{"model": "contrastive image-text model", "tokenizer": "word", "vocab_size": 1482, "loss": "softmax", "encoder_conv_stem": true, "text_encoder_norm": "layernorm", "text_encoder_head_dim": 64, "momentum": 0.9, "batch_size": 256, "epochs": 17.3, "warmup_steps": 120, "adamw_weight_decay_other_params": 0.01}
Rows from block 3 of the text encoder of a small contrastive image-text model, named by matrix and row number. Rows with one number belong to one neuron. Each number is 128 + 32 x the weight over its row's rms, rounded and kept within 0 to 255. All counts start at 0. Numbers have three digits each.
After each neuron's rows are labels from the 100 texts, of 14848, where the neuron reaches its largest size: "tokens" is the input token at the peak. Only what is clearly more common there than usual is listed. The data: photos of plants and fungi (iNaturalist). In brackets: how many of the 100.
# gate: MLP gate (text_encoder.blocks.3.mlp.gate.weight, 848x320), inputs 64-127
# fc1: MLP up (text_encoder.blocks.3.mlp.fc1.weight, 848x320), inputs 64-127
# fc2: MLP down (text_encoder.blocks.3.mlp.fc2.weight, 320x848, transposed), outputs 64-127

gate.413:147131135132164161129143113117101077119140085157122105125147108082141109165093161099148159165115082168145158106084129132105162123158173120173156162126077153169108154169124168157148096135176119
fc1.413:155142137124133180121133137152102103149120093189094115107129131117116140133154162113169118143097121130163172091092157164135201127214175134107168166132115169150114138153106132159132134115160070
fc2.413:148083181135166125145147163136118146159174128143156159086143129097063102105150169128137149057081078121147102147133121102173140130126189132082122148115104137069156100148167145098126147088163144
tokens: "(" (36); "melilotus" (31); "<end>" (31)

gate.358:088209163092140137126088130133093096116133164112175109112134133110113137115162097180174161108109166046109098136146144120179101063141140140148103066139081164081136154146109141112146144139103154
fc1.358:044151113160093126115150171145114133096097130100121103186108136133103101144072131081080136138067129162118158142180149076096070114096185099147058155120081094092118122155118131099160120109201173
fc2.358:106168060130079112134123108115116138057104173169114032152080116124120181109064098148137124134060128162134115127147116113146169131115114135143082135079098109162139136153069177133165119104193124
tokens: "(" (36); "pokeweed" (33); "albidum" (29)

gate.57:153123078183171099085125133142184175105104147083136130149156141104183103148131166170140156115103147148121134126126155165103164106102108152069140110127089137092111099088094154142145104106158157
fc1.57:127217128073151129151113132084087127186093091114100061127186134121137149115149103110074143167081119159138105104207072165111128123123109111148135123124138161134104104140121130174089118174190115
fc2.57:105138149120174117136166102082176094109201068098111155095073124083108102188137187127053175172112104100170138136093089150125142136113170130124150070078088077088101098140132147155116153087114160
tokens: "silybum" (27); "fulgida" (26); "(" (26); "microphylla" (21)

gate.436:141133159109162109071168108174175127123128131113182141157143093118138105179092159185140137191099197187130165076113119082130121155116057111070097114150116077084069156106154105113148178137131179
fc1.436:186120123123142096131160097143180163114155087113138113154172103155102167149106159160113125152117153168153149131108156081090157111143105100075115120140164132148132150152155166105138104116123099
fc2.436:166127143191084132118091153148148132095135080123084126182098131147094122159176115101089141114112124119137059179098187125166132122122120159106160051121120105120120120124130103076125139094114143
tokens: "<end>" (43); "willowherb" (27); "rugosa" (26)

gate.569:195034083177086123092101128121176114103124137132137126109105094143211109117128132142169101194102104142112095121125159115127146082153146100143093179177121186109175154119116144091076150106143083
fc1.569:192068091155065133111131119117170093098128186134148105140131110149193100130140096126162143194110123146131092136125156119119145109166145145125081154170133182118165152153122145125069141109114096
fc2.569:136100099121151179097084137153093093131111200166177125099122130139195131108110098134177152151081136093159179136124173154148129144131147142174132106223125074097097116171163151160114141102118128
tokens: "silybum" (27); "cerulea" (26); "live" (26); "<end>" (21)

gate.545:106136159092110128151102115079075165189103131119153164131173119138204106039157057152150168116099093164152140189121134108131132119120140140132131041144151163166146112119146174114101151183146100
fc1.545:074158127078100128132149127111087180188134100141124187116169147095169149017133001115153146094102117185135126162139134101100096127108171176100108042167136193156117109106145175121145116162115101
fc2.545:115085147152199093118131124128117181140103099202149102101121088137185144064129076137117156114173122105124168173208167143111097147158119123116074130112134165156160114077117138116174047143088105
tokens: "dandelion" (36); "(" (35); "<end>" (29)

gate.55:129098108081148092074141122165151108117167071124164118124153099136129190142092210169161130024118104114130108139138141083175141104094180089130148102157138104094140176139146129134195116141079108
fc1.55:128144169125152114120095133134101128146070164133128119117104111152129097082165117092132129255124107115156126154122123161089093123141138096131111167121132120206122096136102148084137165114136090
fc2.55:174114133112110107138076140108039167098129166148098114156133130123097130187137115119139112164255144165144175126095096116138112121064141084096113135162102140121168198133123135126126126104120141
tokens: "celandine" (43); "<end>" (33); ")" (24)

gate.27:127098123151141124101140102147119146140176100148135106093182137161106127148065165166108096075119149112075159161079109119216142092117184125179099128156152134087127156093064174130133117137089072
fc1.27:133121136137145108116136116138155141163187090153128095109166137152118143112051161142095087060122146134068150151126143088208173107127187119134102143114134158112116132100069169107125086128061064
fc2.27:097179152084126154147134174086154091191143140117196117150151133124178141076134144104104066104117152112096112114183150065159130144107134162117147149178109165100098064142092132141117144129065124
tokens: "celandine" (43); "<end>" (33); "strawberry" (24)

gate.398:173048079177059119105099114110138103114117148118124110107112083144178125146140113123162154196067125163125112129115149129108131105161168144139101180155130195099166147131122150109106129127169121
fc1.398:161056091165069121092105130107178080096129171110145110121135118140195112141131081145159136208083119128114106147103160145098125101173186123134099139181121173130175121141136139134118138096152095
fc2.398:110141089112173165120075138150146135134114181171175158115108114105142127134164109110190168117128108098186153136136186173088116157129124123175111077202117109117126126174138147180132135159090133
tokens: "silybum" (27); "cerulea" (26); "live" (26); "<end>" (21)

gate.300:164129100171194138110131091151159128083148161118136127096108106124114110085144128174106112112146120137161118170081108102109098128156211147151175164139179117145059118154168120167072142112197113
fc1.300:180150116157088086142072156167157157091100166106130141135060161124099111107128116089125140128105177164096119134133082060119152134102143076154136174129132125136092140121214098148107122099169157
fc2.300:169147109096173143113151213152115138086096079147137151111088112186118109136134186096095142088184143095099098126113084075108160089083113052147090146101112141101139134132104130156105174164108060
tokens: "betula" (84); "aucuparia" (16)

gate.102:117171146096152096158137123129165103145135091096181167108145101080086125157102144159093083147107116161137169098171127135160142155211100135120105112106155121109099105123090160064125167156162077
fc1.102:066090125146138146166152164122129135134151193139166136151109087144115093131134100110148140110107145159096141113117143138134104098182133077161107126190085169162139077111140112170161144105171111
fc2.102:219086124102100121105106149119120130120156128171175149095155115139142086134132114143122130142131117135146157054091077164092158122149201118137067077053187105172092107093137123126107161125164154
tokens: "saguaro" (39); "<end>" (31); "vine" (30)

gate.566:155104116161157137134101126077135174044070062112142126145097156153072105176186118100080148101127126171108150148143090209138126175178091127081135093153165112121151134134086146181118122143153025
fc1.566:126102141116169153178120141103152198046065040134128117153098148146077132190176113091118131120121122161103147144144102169165131139179106115078121077115171125151152095137123157160124127116126039
fc2.566:140141160155156110166184094108084105124196081125147077154131125131139161110127129144079171110153203151168167159144142175069129144114132133101099111118126189116136174098097149132189123169142166
tokens: "dandelion" (36); "corn" (33); "<end>" (31)

gate.245:169150112132127077135160116151089125126155039084147161118146145160123138170101151142142118040117115181125169111079114155187185092105178112144142097148113115107141161104138111154151146089061081
fc1.245:089207136165174123133112138114111185105099188133140170127123134092122112104149127092124168188110182082145124097144135133100141145165058104104143172126097134145086059158131097113099171117142132
fc2.245:144095101144121112197062154132135151040068115108067135141096112101159184102151163136130120107159098155111124089119114132131068140145196082176087109162120152121092124148129143104185074128136143
tokens: "celandine" (43); "<end>" (33); "strawberry" (24)

gate.705:120118124118181090082154085127143117085139150125139096165090125101145087127166164120134132130173160126111062126092124152123112158120139098077108110106146146122083091084128104183175152102161137
fc1.705:132100116071060152098122127110076108158153116153082197130173069109171088149115124130106148163123129140134146138197148116155153118124100137177132131098108112122145146162149136063090102109066102
fc2.705:130114136136129177131122084111120118192123118182136125126143060083160090160134104118122078061146132089151155114175203111087136136168166146162118125137128064156118106092071118109112090074097101
tokens: "betula" (48); "<end>" (36); "quaking" (16)

gate.256:131081068119100150089111142077133146160153119182109144123085069152072160085121145130144083129109113153135074173150107154134113170137173090108131163145149116123112156091133132099136185094125132
fc1.256:146139138197097118158101140128157100118079179175116139125161173091154132205094156146111122099161181104133178105116130074138126100126040132099120165094145142115164123099159137178078076172118140
fc2.256:134143114096108115154096163098155065074125113169126148076160201126129118079091171119139089172075123138133082149135139142112167138160174120125156133119079139107187116113138165097081141109135142
tokens: "<end>" (58); "(" (23); "candy" (19)

gate.200:167205129105156136129146131136106135153130208139127141147157111115099114150070125116082099112159165148107142098131132113073149118143102131131169097114114158111081155128161104140161134145125080
fc1.200:169141179082126104113166106145135159134135131105127094076156130159175128131113093092148088166139147133213152143115175079078174153113159202153123146123158115183139178097117159124136198102115174
fc2.200:111113129100117100139179133152079121161142175126112193103102135182107121120106137078128100158165179099175136113193169178130137169089112144142123093062159081174164144129194158102086149107053112
tokens: "(" (76); "<end>" (24)

gate.39:176152107073080109113131155171097150187157172117161181114131142082152126092130159184160141148126159142190142108100119130081092102124084122087125186132144108136123138106116090124148091132175133
fc1.39:113132072160230182128163118057136097043138126131112098116099151170109120219144120062146130128090171093078072124162118078142135109149138164180140151214107144150122178139161142085167084064082155
fc2.39:128095139089165149201088165055191169137101177138108126093111101100109142112113080051118119099152151090130168167145176113122163157140095136163139047097130130091137133112155117126146182125141062
tokens: "<end>" (48); "nemorosa" (27); "clover" (25)

gate.312:142178118115159110105140117168110131109144115118117132117104104103059164130129185109109144061099152116112113085121089117121081163109148184121114092121160073126130147128177080156155136180132144
fc1.312:122106107113082185131126148068111096155119108143124127119146094196159102102151100120127090160153133118108137146122177168117177122140106105129160139160116143108137116141120171078137104083129080
fc2.312:144111134096150159103150059110226170139113117124088172135142144109110082103121116137127072140203214175143148092141183079092141199147159156116167119126151108147125133172093125165106108110176138
tokens: "betula" (84); "tremuloides" (16)

gate.590:140110125110199104091132146178114076125121131090147135093077064105108113103142175173143182121094130117111095119125172160173113107092145142146132164128130204123118091163117179105137178131179091
fc1.590:163170181130182088158142122141065093126109117142144137097084086084102175107143116163135134097158126117121110130135094109122078083071099122168173123115156179130137141188114141069187141148155178
fc2.590:137175156130022163133183135064103069140117115117157115186027179162103100177161129125091130103128134140116166109173092132099136143102185104086159169124129076123134159116167090210089125148135152
tokens: "silybum" (27); "cerulea" (26); "tridentata" (26); "<end>" (21)

gate.220:144113132121132108131155151176134120140173018128150133105130094124113195137065188106137118062087113095107201142126132103136169094124148139168148134150136162099128144112118156148126130120095053
fc1.220:107128134121092094174153095084169097218125097128150132107135160173101125096080176146116084050100139176163149083134135109180109106119149110129155114131168122092162146106104121140114046140099115
fc2.220:166130178100164146129132155101110120105118151178088111116168111160103120114107079149122092126101123136148150143129164089158237131105122100108126100064187106168145099130109143130115143116087115
tokens: "celandine" (43); "<end>" (33); "strawberry" (24)

gate.654:175096167115154123101112135112145140115042109109103149111176091104126124153137163076114097145140106116146213194105152109142092163134120105087094131111099144222121112092127151108155107142119184
fc1.654:107172092130076077106140065135115146110166134130143099134147124113143151177154088185109160081106140079131066114101157130092132119113151071131134176117174087099128173139129128146116164112158078
fc2.654:107099095118082059130191124196075183080171170110144138122105173125106088171098125119133168179080135155057102156091132134081165118148183102076135129096127174083147173156096179125120185145114134
tokens: "<end>" (41); "calystegia" (31); "lecanorales" (28)

gate.415:090133128058183088070186094131126134148109133137184105110138150141148113144120149106127120089116116121085115142093149137154130083085122121113119129086156163117137130164164139097119189086116104
fc1.415:088144127165169142114138128146140103158089091103178144137101158137128147129109104196129177135116113136142142151157130098110075114146152169124099143079174105130082095116102113171088105199173141
fc2.415:133204118101153163052128137130073147138176073118095089111085108135106131175114179117092161087087156072127106165124130117112105059172136140134078108168108179150105139108083084160121136124093096
tokens: "betula" (44); "jumping" (29); "milk" (27)

gate.314:125103184157151199128126142152109189165060142107154121168179150118079103108153140120084137164034129125109107087130040118143068130146120138146136166100181187149102122089111098164149195174089130
fc1.314:135091149143123204102105161122107179129066145117124145161181154112089096143185139113125152168072091147122113102136072140123066115158088121179112124097157176153123144081152148123170159152095130
fc2.314:111096101104143160094199110134080107152143118173164144099081123095099089131111139138085144168095096132090161082023118047096140127094203082187131141120160148121113136120135091095169189129186132
tokens: "geraniaceae" (46); "<end>" (27); "adiantum" (18); "madder" (9)

gate.269:115152076087093164139084189124068100072115090095178133128166165130160122147126113097134186124173145134102123158142102211071121072131157168139125150150136099118153142072131182182143081107145054
fc1.269:113148124109093151169123130108127078127135105111127073137193111146112144137144076175083070108176123156126132187190063140129164144153141159135090129140166144090148176146120123167117121144101096
fc2.269:208174174119107154126091114136152140162110175148093113123126119114152118162125080134142115085154079154173122129143158077173095196149104116078148125101142168108138096196164096129157113129171184
tokens: "(" (52); "<end>" (39); "lathyrus" (9)

gate.341:158148158123174125172090118093133157056084056093146083117125166126060138167194109105142155121105152157076120139146082180163128153161107115062109070165159086157148103126117147170084125084127051
fc1.341:066126141147101120103200140156131098178198224163105173116137065118174143087096131133099115113160109116172148101059184056071135121061157138163133171118106184118125149105151109073149177132119202
fc2.341:161172101136051165145111112129148144150107156075158194114141133073111118092143123089185080162168097075138128151109105085118154101083128175199120125121149069176150117129141092146098091120184092
tokens: "dandelion" (36); "aspleniaceae" (33); "<end>" (31)

gate.578:150164136151173109117152114133150169101077159062187114136148107122131131186100159120153180127118111139170173069144118093124097119134174119138145164140103135166110136145176128182140137068160057
fc1.578:137138114172124108072145198145115123083121143095183177125140125107108211102110120111149152092124128148133137136122103124120122115119153158142113180087168128149097147127158108158141175123127127
fc2.578:129125098132096131116152131086043161141161102094162092134122094182117085117135199105101087122137098156154096114111121128159107104130117132122090087102128158104177131128110163172124091114126172
tokens: "betula" (56); "<end>" (44)