config.toml
horizontal_flip = true
embed_dim = 256
encoder_mlp_ratio = 2
text_encoder_norm_position = "pre"
text_encoder_drop_path = 0.15
text_encoder_positions = "sincos"
init = "xavier_uniform"
Rows from block 2 of the text encoder of a small contrastive image-text model, named by matrix and row number. Rows with one number belong to one neuron. Each number is 128 + 32 x the weight over its row's rms, rounded and kept within 0 to 255. All counts start at 0. Numbers have three digits each.
After each neuron's rows are labels from the 100 texts, of 14848, where the neuron reaches its largest size: "fires on" is the input token at the peak. Only what is clearly more common there than usual is listed. The data: photos of plants and fungi (iNaturalist).
# gate: MLP gate (text_encoder.blocks.2.mlp.gate.weight, 848x320), inputs 107-213
# fc1: MLP up (text_encoder.blocks.2.mlp.fc1.weight, 848x320), inputs 107-213
# fc2: MLP down (text_encoder.blocks.2.mlp.fc2.weight, 320x848, transposed), outputs 107-213

gate.673:121128088089107173122112163122108135137149082183165171117140095140165117149138095103101108097128149077116160142154091146085122132137136100154216131185107123101153144173078104149133081174104087149133116146139138143143136099159143135201147124143134156174159148119117163125137090071097099047161139113097189131145183151102139
fc1.673:098148078152086136161133081103064116124167076172191173045157114110125133092138107139152170128121134130106075070147134107093119107138094068137147179087061156117159111150151049080118123109105112139134087106157149155146155121182138179114231097134138126132169140138073164131173104124104102093130122182151166118110155077134097
fc2.673:101129074146114115102139192168139100066156082115125188162091183149160142196105145071090098125089134114152162181119122136095146102151098151152148094163055150143075152147116158210083104154150108150104118152169141145123157148154152075108096142142080171164126079125122208172151127133123146143124138146117167167179105101158151
fires on: "betula"; "paloverde"

gate.567:163104123104158194108132097059138096078069149135128179154110084175164089143130138131083122178082121114109064142167166148143114166104112126103120143145121080139128129066088122169097167157132153138120127113079160084197162084149149058106107149124135130130118063104108064089163129206146070118179143115090109103186119162128191
fc1.567:127107145100174152106126106057135115083098162137124169183127109183143066137150156087078117161110099146111072124170152142153119152081111126099132170153098110144117164072112152151117133129138116141095124122089153060195148090145123087113126136112170159092146067098110113081099145186157083142164114119109110108176129156148209
fc2.567:172108139201180074119085154089037126120123099085167152146157168071126161129157052157180120140130061093102131157143105071132175118112099165123178100101124142053149105129108106132180124119179141115170087065153127186155105128167155137134117128100183084181103116110118153147105092125164104080167194150131068102089106163078132
fires on: "("; "virginica"; "<end>"

gate.328:073123132148101127147085092151087142109149089202168173152142123132140141168101105130139116076145133130120121088094125125130117156119169159165162043111178146169075144074142168136144120131093158108110128038142116128122078143103142129139108122099126091132129103048170157139179128138149165165107163161130170181096103147122194
fc1.328:167120112131170114085141156091137126138109146091114059153148106126093091054126115087125136159190147109125150180130149088122123096135129105143106172176073129067177146176136086142163167103156094114157123195129133161137179134153086149107105132163169167118156149178139115163101120102122104133176121093142093071150153090106072
fc2.328:146135107094136062130157108113155105160109111114156143153111153149159096129089137153104094110133145142131118158089072135152141064171122119187156153133117176053155143127170095157121122144117148130090080105195089132083082152184153113101165108158084138143145187152126126125093207131141153127081144103147098067125140127124164
fires on: "("; "<end>"; "fern"

gate.67:101159094085166135145109175128194159134156169103155143168109139123103087110076086129084140114202141157114089161126167109144115139142087159133111099069133108110157125126106118162111127140063157148123163130131132139086074121126088088132171153183188119159114105038148117125092134173098126134173171090125110127097160097120093
fc1.67:198097134145116138146157142079118163109166092159153147113128112102110160142162145050144137130054100092123138109107087136152124134102148100120107148153070123143129140090126097092118149120142127111179096112127127100123117177119147146101087135107081125122169149174104125177150090133077106113087076108138100149178091108141156
fc2.67:160075096063152067153118119087161102121113104161112074136108096160126157151061125167098109053161180155117083115115117152087117098161112099061154118126129115088155155148150087138147101101141108107146104058163108134139174183128185136152122166146126154105153175173136160123136137122135165112121090197092169117181110150099147
fires on: "("; "solomon's"; "<end>"

gate.422:121116113132072157078151111157173121108072133080179131110087128139147140058134106067073126154150149129080181115112109088098120046173151213163103086130167162137134158082159155134099146089135079136132108179126127080142118134105117116185135144118143139178153124128130122176091128113158094111100126092146105126141056163099087
fc1.422:130125161074124084084109124094159092202121181131090094115133128111115143141090179135144153141118127068146129146109146175176127176133120129102167124136122185165131125091128063115164083141097106129153145062149156174097097105130148169044164157147155150119123076154099110105130148098084127124159122109087120145143120140112165
fc2.422:140135137152141122136117156120173187133153088100098154156070128142191105136148153142138165132129089155142112092121090218113112166161031117072160183096084129146114088159124084112107110148138118098115159096105151131159139192228161118124142210158112185112152174092084125116106130106048125196111172174106102095112183169105094
fires on: "meadow"; "<end>"

gate.185:143144134081116170105129206161097156088143119160163185200129160105089186116145115131145112102150120109116120165132149105139157118170153144143179200076153158137138161156111120135119181108066099177123104166065102125066133110156097103127022123130128169137175158105133132206082130118087149124110191088140120118132117157069140
fc1.185:126161088087100166080134185119087106107118159125163134194124173042135133149132149115123117105104108089100136124152092112146197156108103135159165166081179166087148085090104151171147112101056090173143097106081092110143146130197096093150109107140123142127185138131117100205082136123069162120104086112128086102126104136071143
fc2.185:107127172092161172131137169107144126098163157079115143097110135123123050138154153067126178123101081158115175072110118119163110139148121124166109179169109173099144164098087137180149062063095171148164032093178160154128112126155118086114120077139120171153135114047141183138069154111115131127172140134116148116169136161112140
fires on: "<end>"

gate.122:059151124163101124044103114136171175122124146149158050108097124130102075074092099123147175134102142089118146142163174142107117129140046160161104082128209156158120144119138141114130094079122149183084131144149133085103150087082134110124059147155097138143161073095178114064138165073086111191111119097104111101113165088132126
fc1.122:142126111078180169191146150166062123110113095127121187170132175141186120189176152119151096127172165120145173090112121153173101092149169102097154160139082084129134114129100113125136122089158112061131122106111116169187132209223107159113186114088150139144081203188054143169095054159126174078119118162085136143122100120117124
fc2.122:153098102107208150129144124122124140130117106087121121155136144093102113162143147177142155213087156143170153104114142094152076129091131106125141119141071178149118082105106117174157128091125153080174135123063084096129167138140143111108076153156122103085158072161096145135135118100093180154038139073105147128134131154088094
fires on: "("; "<end>"

gate.273:163099175108089034158184154144148098145094164171110098116106076117162128173121064133087152133072138188160071143116101123179110125130108154098160113112141092131118140114131207080065105121124096122158155158089156179151147113177110076135151126107110139110107161127148191155194136084134108139125173085154137165180180135138120
fc1.273:097113165151120079124095172164096156133146143089146125123121113191123126163091125113132165153142096110135109121170184129173162133101104098136140138156126111124140098093147161096170059067129058166152133134157145091145106116103175186123124129155146132107094157213097155093181122107094143122108168112124137083175186131128166
fc2.273:169176083134137120121105135159119147040173177086155198146115158103159137169074141131093124176105147161146137103120171127144107104148101098071087111132106152111088174128124126124140134124151121140175122087161139165131136135104150150100123161120090095142097157112122143108067116124121184082139106108063124151145108058130113
fires on: "("; "<end>"

gate.194:073165116158110123139108129068116129092135164111130107145134131118128168148140133151067160155193084118156084074127142156128128132123098061053121142138136091138127167139142128127176050171141103073146151135182131153128162124155135105132085095087127104142131111195166146063146108137115115122121148163169127103094173123160158
fc1.194:179135165130188146131132116161128160131107107146112161103124142121127073148148138113184137065086161140087149150151093132128099143130154188217150099117134144109157085139081148148079174129124143183091123129109121125134112102120128117100135133114125149103136145054111102180128155140146144131131096123072122164168089155094099
fc2.194:157160150077117165158157174103142109095158164164104151105130119111145120107161149117191145108107127117133098143192098104158115091108158129142096155146149108181151172116116101114108098135155131098116048081080178086147122110114136146176103139152078131106158161101115153158044093070176153096144171098121149152081122152159136
fires on: "speedwell"; "<end>"

gate.147:104116112079106155165213165119142139152148150065114205171102103105059128120099156173096147119110116086151139084148136131086109099092076151163161137072140099094167096129113154135135126148133152129145156120110118128128083099106115135142164109166113133074079158074110096063117109160131155172179129105151107094173167117100102
fc1.147:127151155099150145114176168090077148151122103083149149162112116120152137156075095133072153144122182066166151090180088113117150113097115152081169154128126080132145119166159169122119134088081063134112107104158148113179156098108152154191157147210111061044133178067110112129156122159138109165124137132128087114143179127104143
fc2.147:111103154128098100136178123142116106095104118176120090121098117114188149151140111159147150109124110157144107129194084067150075088138137144124102114145110139142101139129126125092159142108147117116132112169156179102130087079110145104166168150207174124179095127111133137155108139195169147133141118162135186164127144168078096
fires on: "<end>"

gate.167:123113190127105144127149142132137106124171123095206120113127125069075173142145092151122132065152118122130101099144106114041107088129147119106128144120093139176134063187161118114201148130115107151141093169123098090125120138109193139191142129105148105120154141081046070166097138120080097128157178139160156131155138041152136
fc1.167:113140126135110129130102116121098133148114096090130130123093111147159125075090142129139191171099172162100167186081105113085147123156127183115160102172188114134111123156166136119104183083136153096121156130133156152085159125172135131131089132095119149110079126165145141130133129094146195126102130162147205115129089174128104
fc2.167:129159100103173178127152126103133196145134097100132108142146132096144195121137153173130133088180106167149096111086106128084158134121169202126080143103157094128152076116150161164074177095110150142116140135096042165102163107084091158145167142189154153155034160156092063158135109116171090083158127158146143153162096110110079
fires on: "<end>"; "cubs"

gate.646:134138134139130134149094127120216104099196138127195125108137070130106121079147061178118174052149131128066136153094119108140137100131197103114121137124171124131162116149155079165162129076081139118168144095090139067120135147110063123143101141105154201154135110138134131032131083174157120131199129166136155135109151120113135
fc1.646:111100156088126140110126144149092158174088139143061104136083157094126135196093231102138088209099072143108121161175154123132104159140041149134189106140130128101096140094150191113099141142177115114100101161151112150156128077173148157128163067158125057128094148097157121189124175106098128150097142106128129131148149143133146
fc2.646:135158115097130171068138094130104167139153140216098106178118087100140144119109133066113134168162082118184174162163127122129193186086130134126099139160188143127154132075133193077155117126133130072134076133088146123094128129122105131138149057070094161117130079135141142158182165083067171115101128179114105145184071120122142
fires on: "glomerata"; "("; "<end>"

gate.459:108068140103143112178097134122126152088193170084126142163097070139135089118095081062090158151126166116140138128103116115097137092141113110091162121158201172111140115106138133179143032138104160173148152122133211165047095149144175114140113184138128087131095113134113069208135109156119104184117117135162132138162065139161107
fc1.459:105080124121135078096141159143140149107143067160122151151145158138121091123128104078175099095095122130095147076124157129145108163126103108123192081120166127121162144183151109175152073131136145194124125143101161126093180174144157093119089161143157082080164124115114109154186102209131129160143123125111135077184122163060123
fc2.459:145142098115080092127105130113146097144132066150166067112120141174163196127168150110112113143060087107147114064121139169114070057155143100192183132172093125107120137116133102120123144164152073130109097145146169130172154095096113139129149107233095136098068142110155104093095170115111117149076186132092109135164102076085089
fires on: "skunk"; "<end>"; "xanthium"

gate.412:136125135114127144081179145130139130127151099153126082134084163136135179106150140136073145129120066114142104129117103107141050146100146160123117113124120111162145139156111105105177116113131097154183133120095085076139171151065116096135115147171095108120106095177108090119130122170155071152085121140143138154159066155166152
fc1.412:113121127116148125102199127136123140109162106137093109128120169167165145138142151157101152115120070114168090101125088125148088150075121167119113144138085139134111174110105088114145092135101120171190123116085118083094125121088106081123142132202100109111085121152112081129139120142143134159074125157168128128149081162145140
fc2.412:149119175128173107132168055112158099151082141146128138123098179147166044112143106059150147149138095098152084092093110130183110096077115168182061114156142112127129129088097094124124106054132128165109121176038053141063120080160102098158092140131093126113101166165086128126142131130153136124142090111171132138136140132177157
fires on: "speedwell"; "<end>"; "cup"; "fagus"

gate.577:112192142165134140116136161110086137141134145190129161173098097155126092110155139117129134150143122174126154106144160172105128073077107126067170105127122162172095120127189119181091170143097208067085068113126173066170161173142091074164117124143115126110146141123150154129139149104101087122164103124136119185140045112100133
fc1.577:142053119126114111150124094132173099109122128083113107094162148113133182120096097129124134111092151106144088125116092062161131181201141136200092122115138080086127155143073135092172077119146047190175187179130101174069115097126142168098155122107150125147085128153128120123120101148149144120100164131097120060140200139165112
fc2.577:102115089178080114136072151118119096115115174135094096134138089150124157154158093137148145081107140115079083172129098107141117142162073143122095158113116138101103123142129181114108083166136118178172142105176117158146166095146177157097155133139159135168130059140154116139150128136169165124121182168147068099114063123174161
fires on: "("; "<end>"

gate.35:095193124142120113133152106141120153100169122125114130120080073102044237145086076131150129104094103107146127125113185140144090105166127138074128180084113171175168089154141149124050118094140138149122114106104149125135134114037118156179066102167190062177102142194115146124081140115085117103142110149104071079108159157139158
fc1.35:114072102125112123161154139133086159090129134109176117088142089164174040139092151090117148127104109150102109133079109117150091146113157184174152063098109146098084121111161157189126164156135143135080114126126096125141123107143142125116128145100125111095100141078103144098125081176134085168097143098169149203163111102098063
fc2.35:111151098090059145075105141142093140108162158146075094118107104072110125085146089145079159148082075145141123122123190162132166090134106107190057111067136121137120139163174104145132155180122090110121171196117161148164178102131122200114136170165119104130139123120078173094117103120122090140188142101067124167082122147190100
fires on: "("; "vine"; "reed"

gate.146:092107083139110178106087192084195137145138063105050162082140136130060110146125110091095145100071207084148142209118109137139150137073110140097117173163087105197088147126126126115183080110155094118122117095124103145163166122166157124165125142098111174071130151095098133114126113110107113117131123197201119103064127089160180
fc1.146:155110145120148109160139078114061094113101220123235132142092134122181160097154152125158106125152134198099130071146121108137138147153129125187149075057176137075161145149185103130069162142086153155142160148143161088154116100096115132105129093161150116105127127167172159145093091140121079158134131066154089158205091171149098
fc2.146:125186149131159146138157077086102138121136217147090135150116065105179122129163150082188136148134077135091161086103130103136140122161132103126159063117145132118129071171122146161120084140049148184164124186124145106159178139127167124195116144162098106149135072117113144153139077098142100162117196125085156144144148093181143
fires on: "hirsuta"; "<end>"; "vulgaris"; "ranunculales"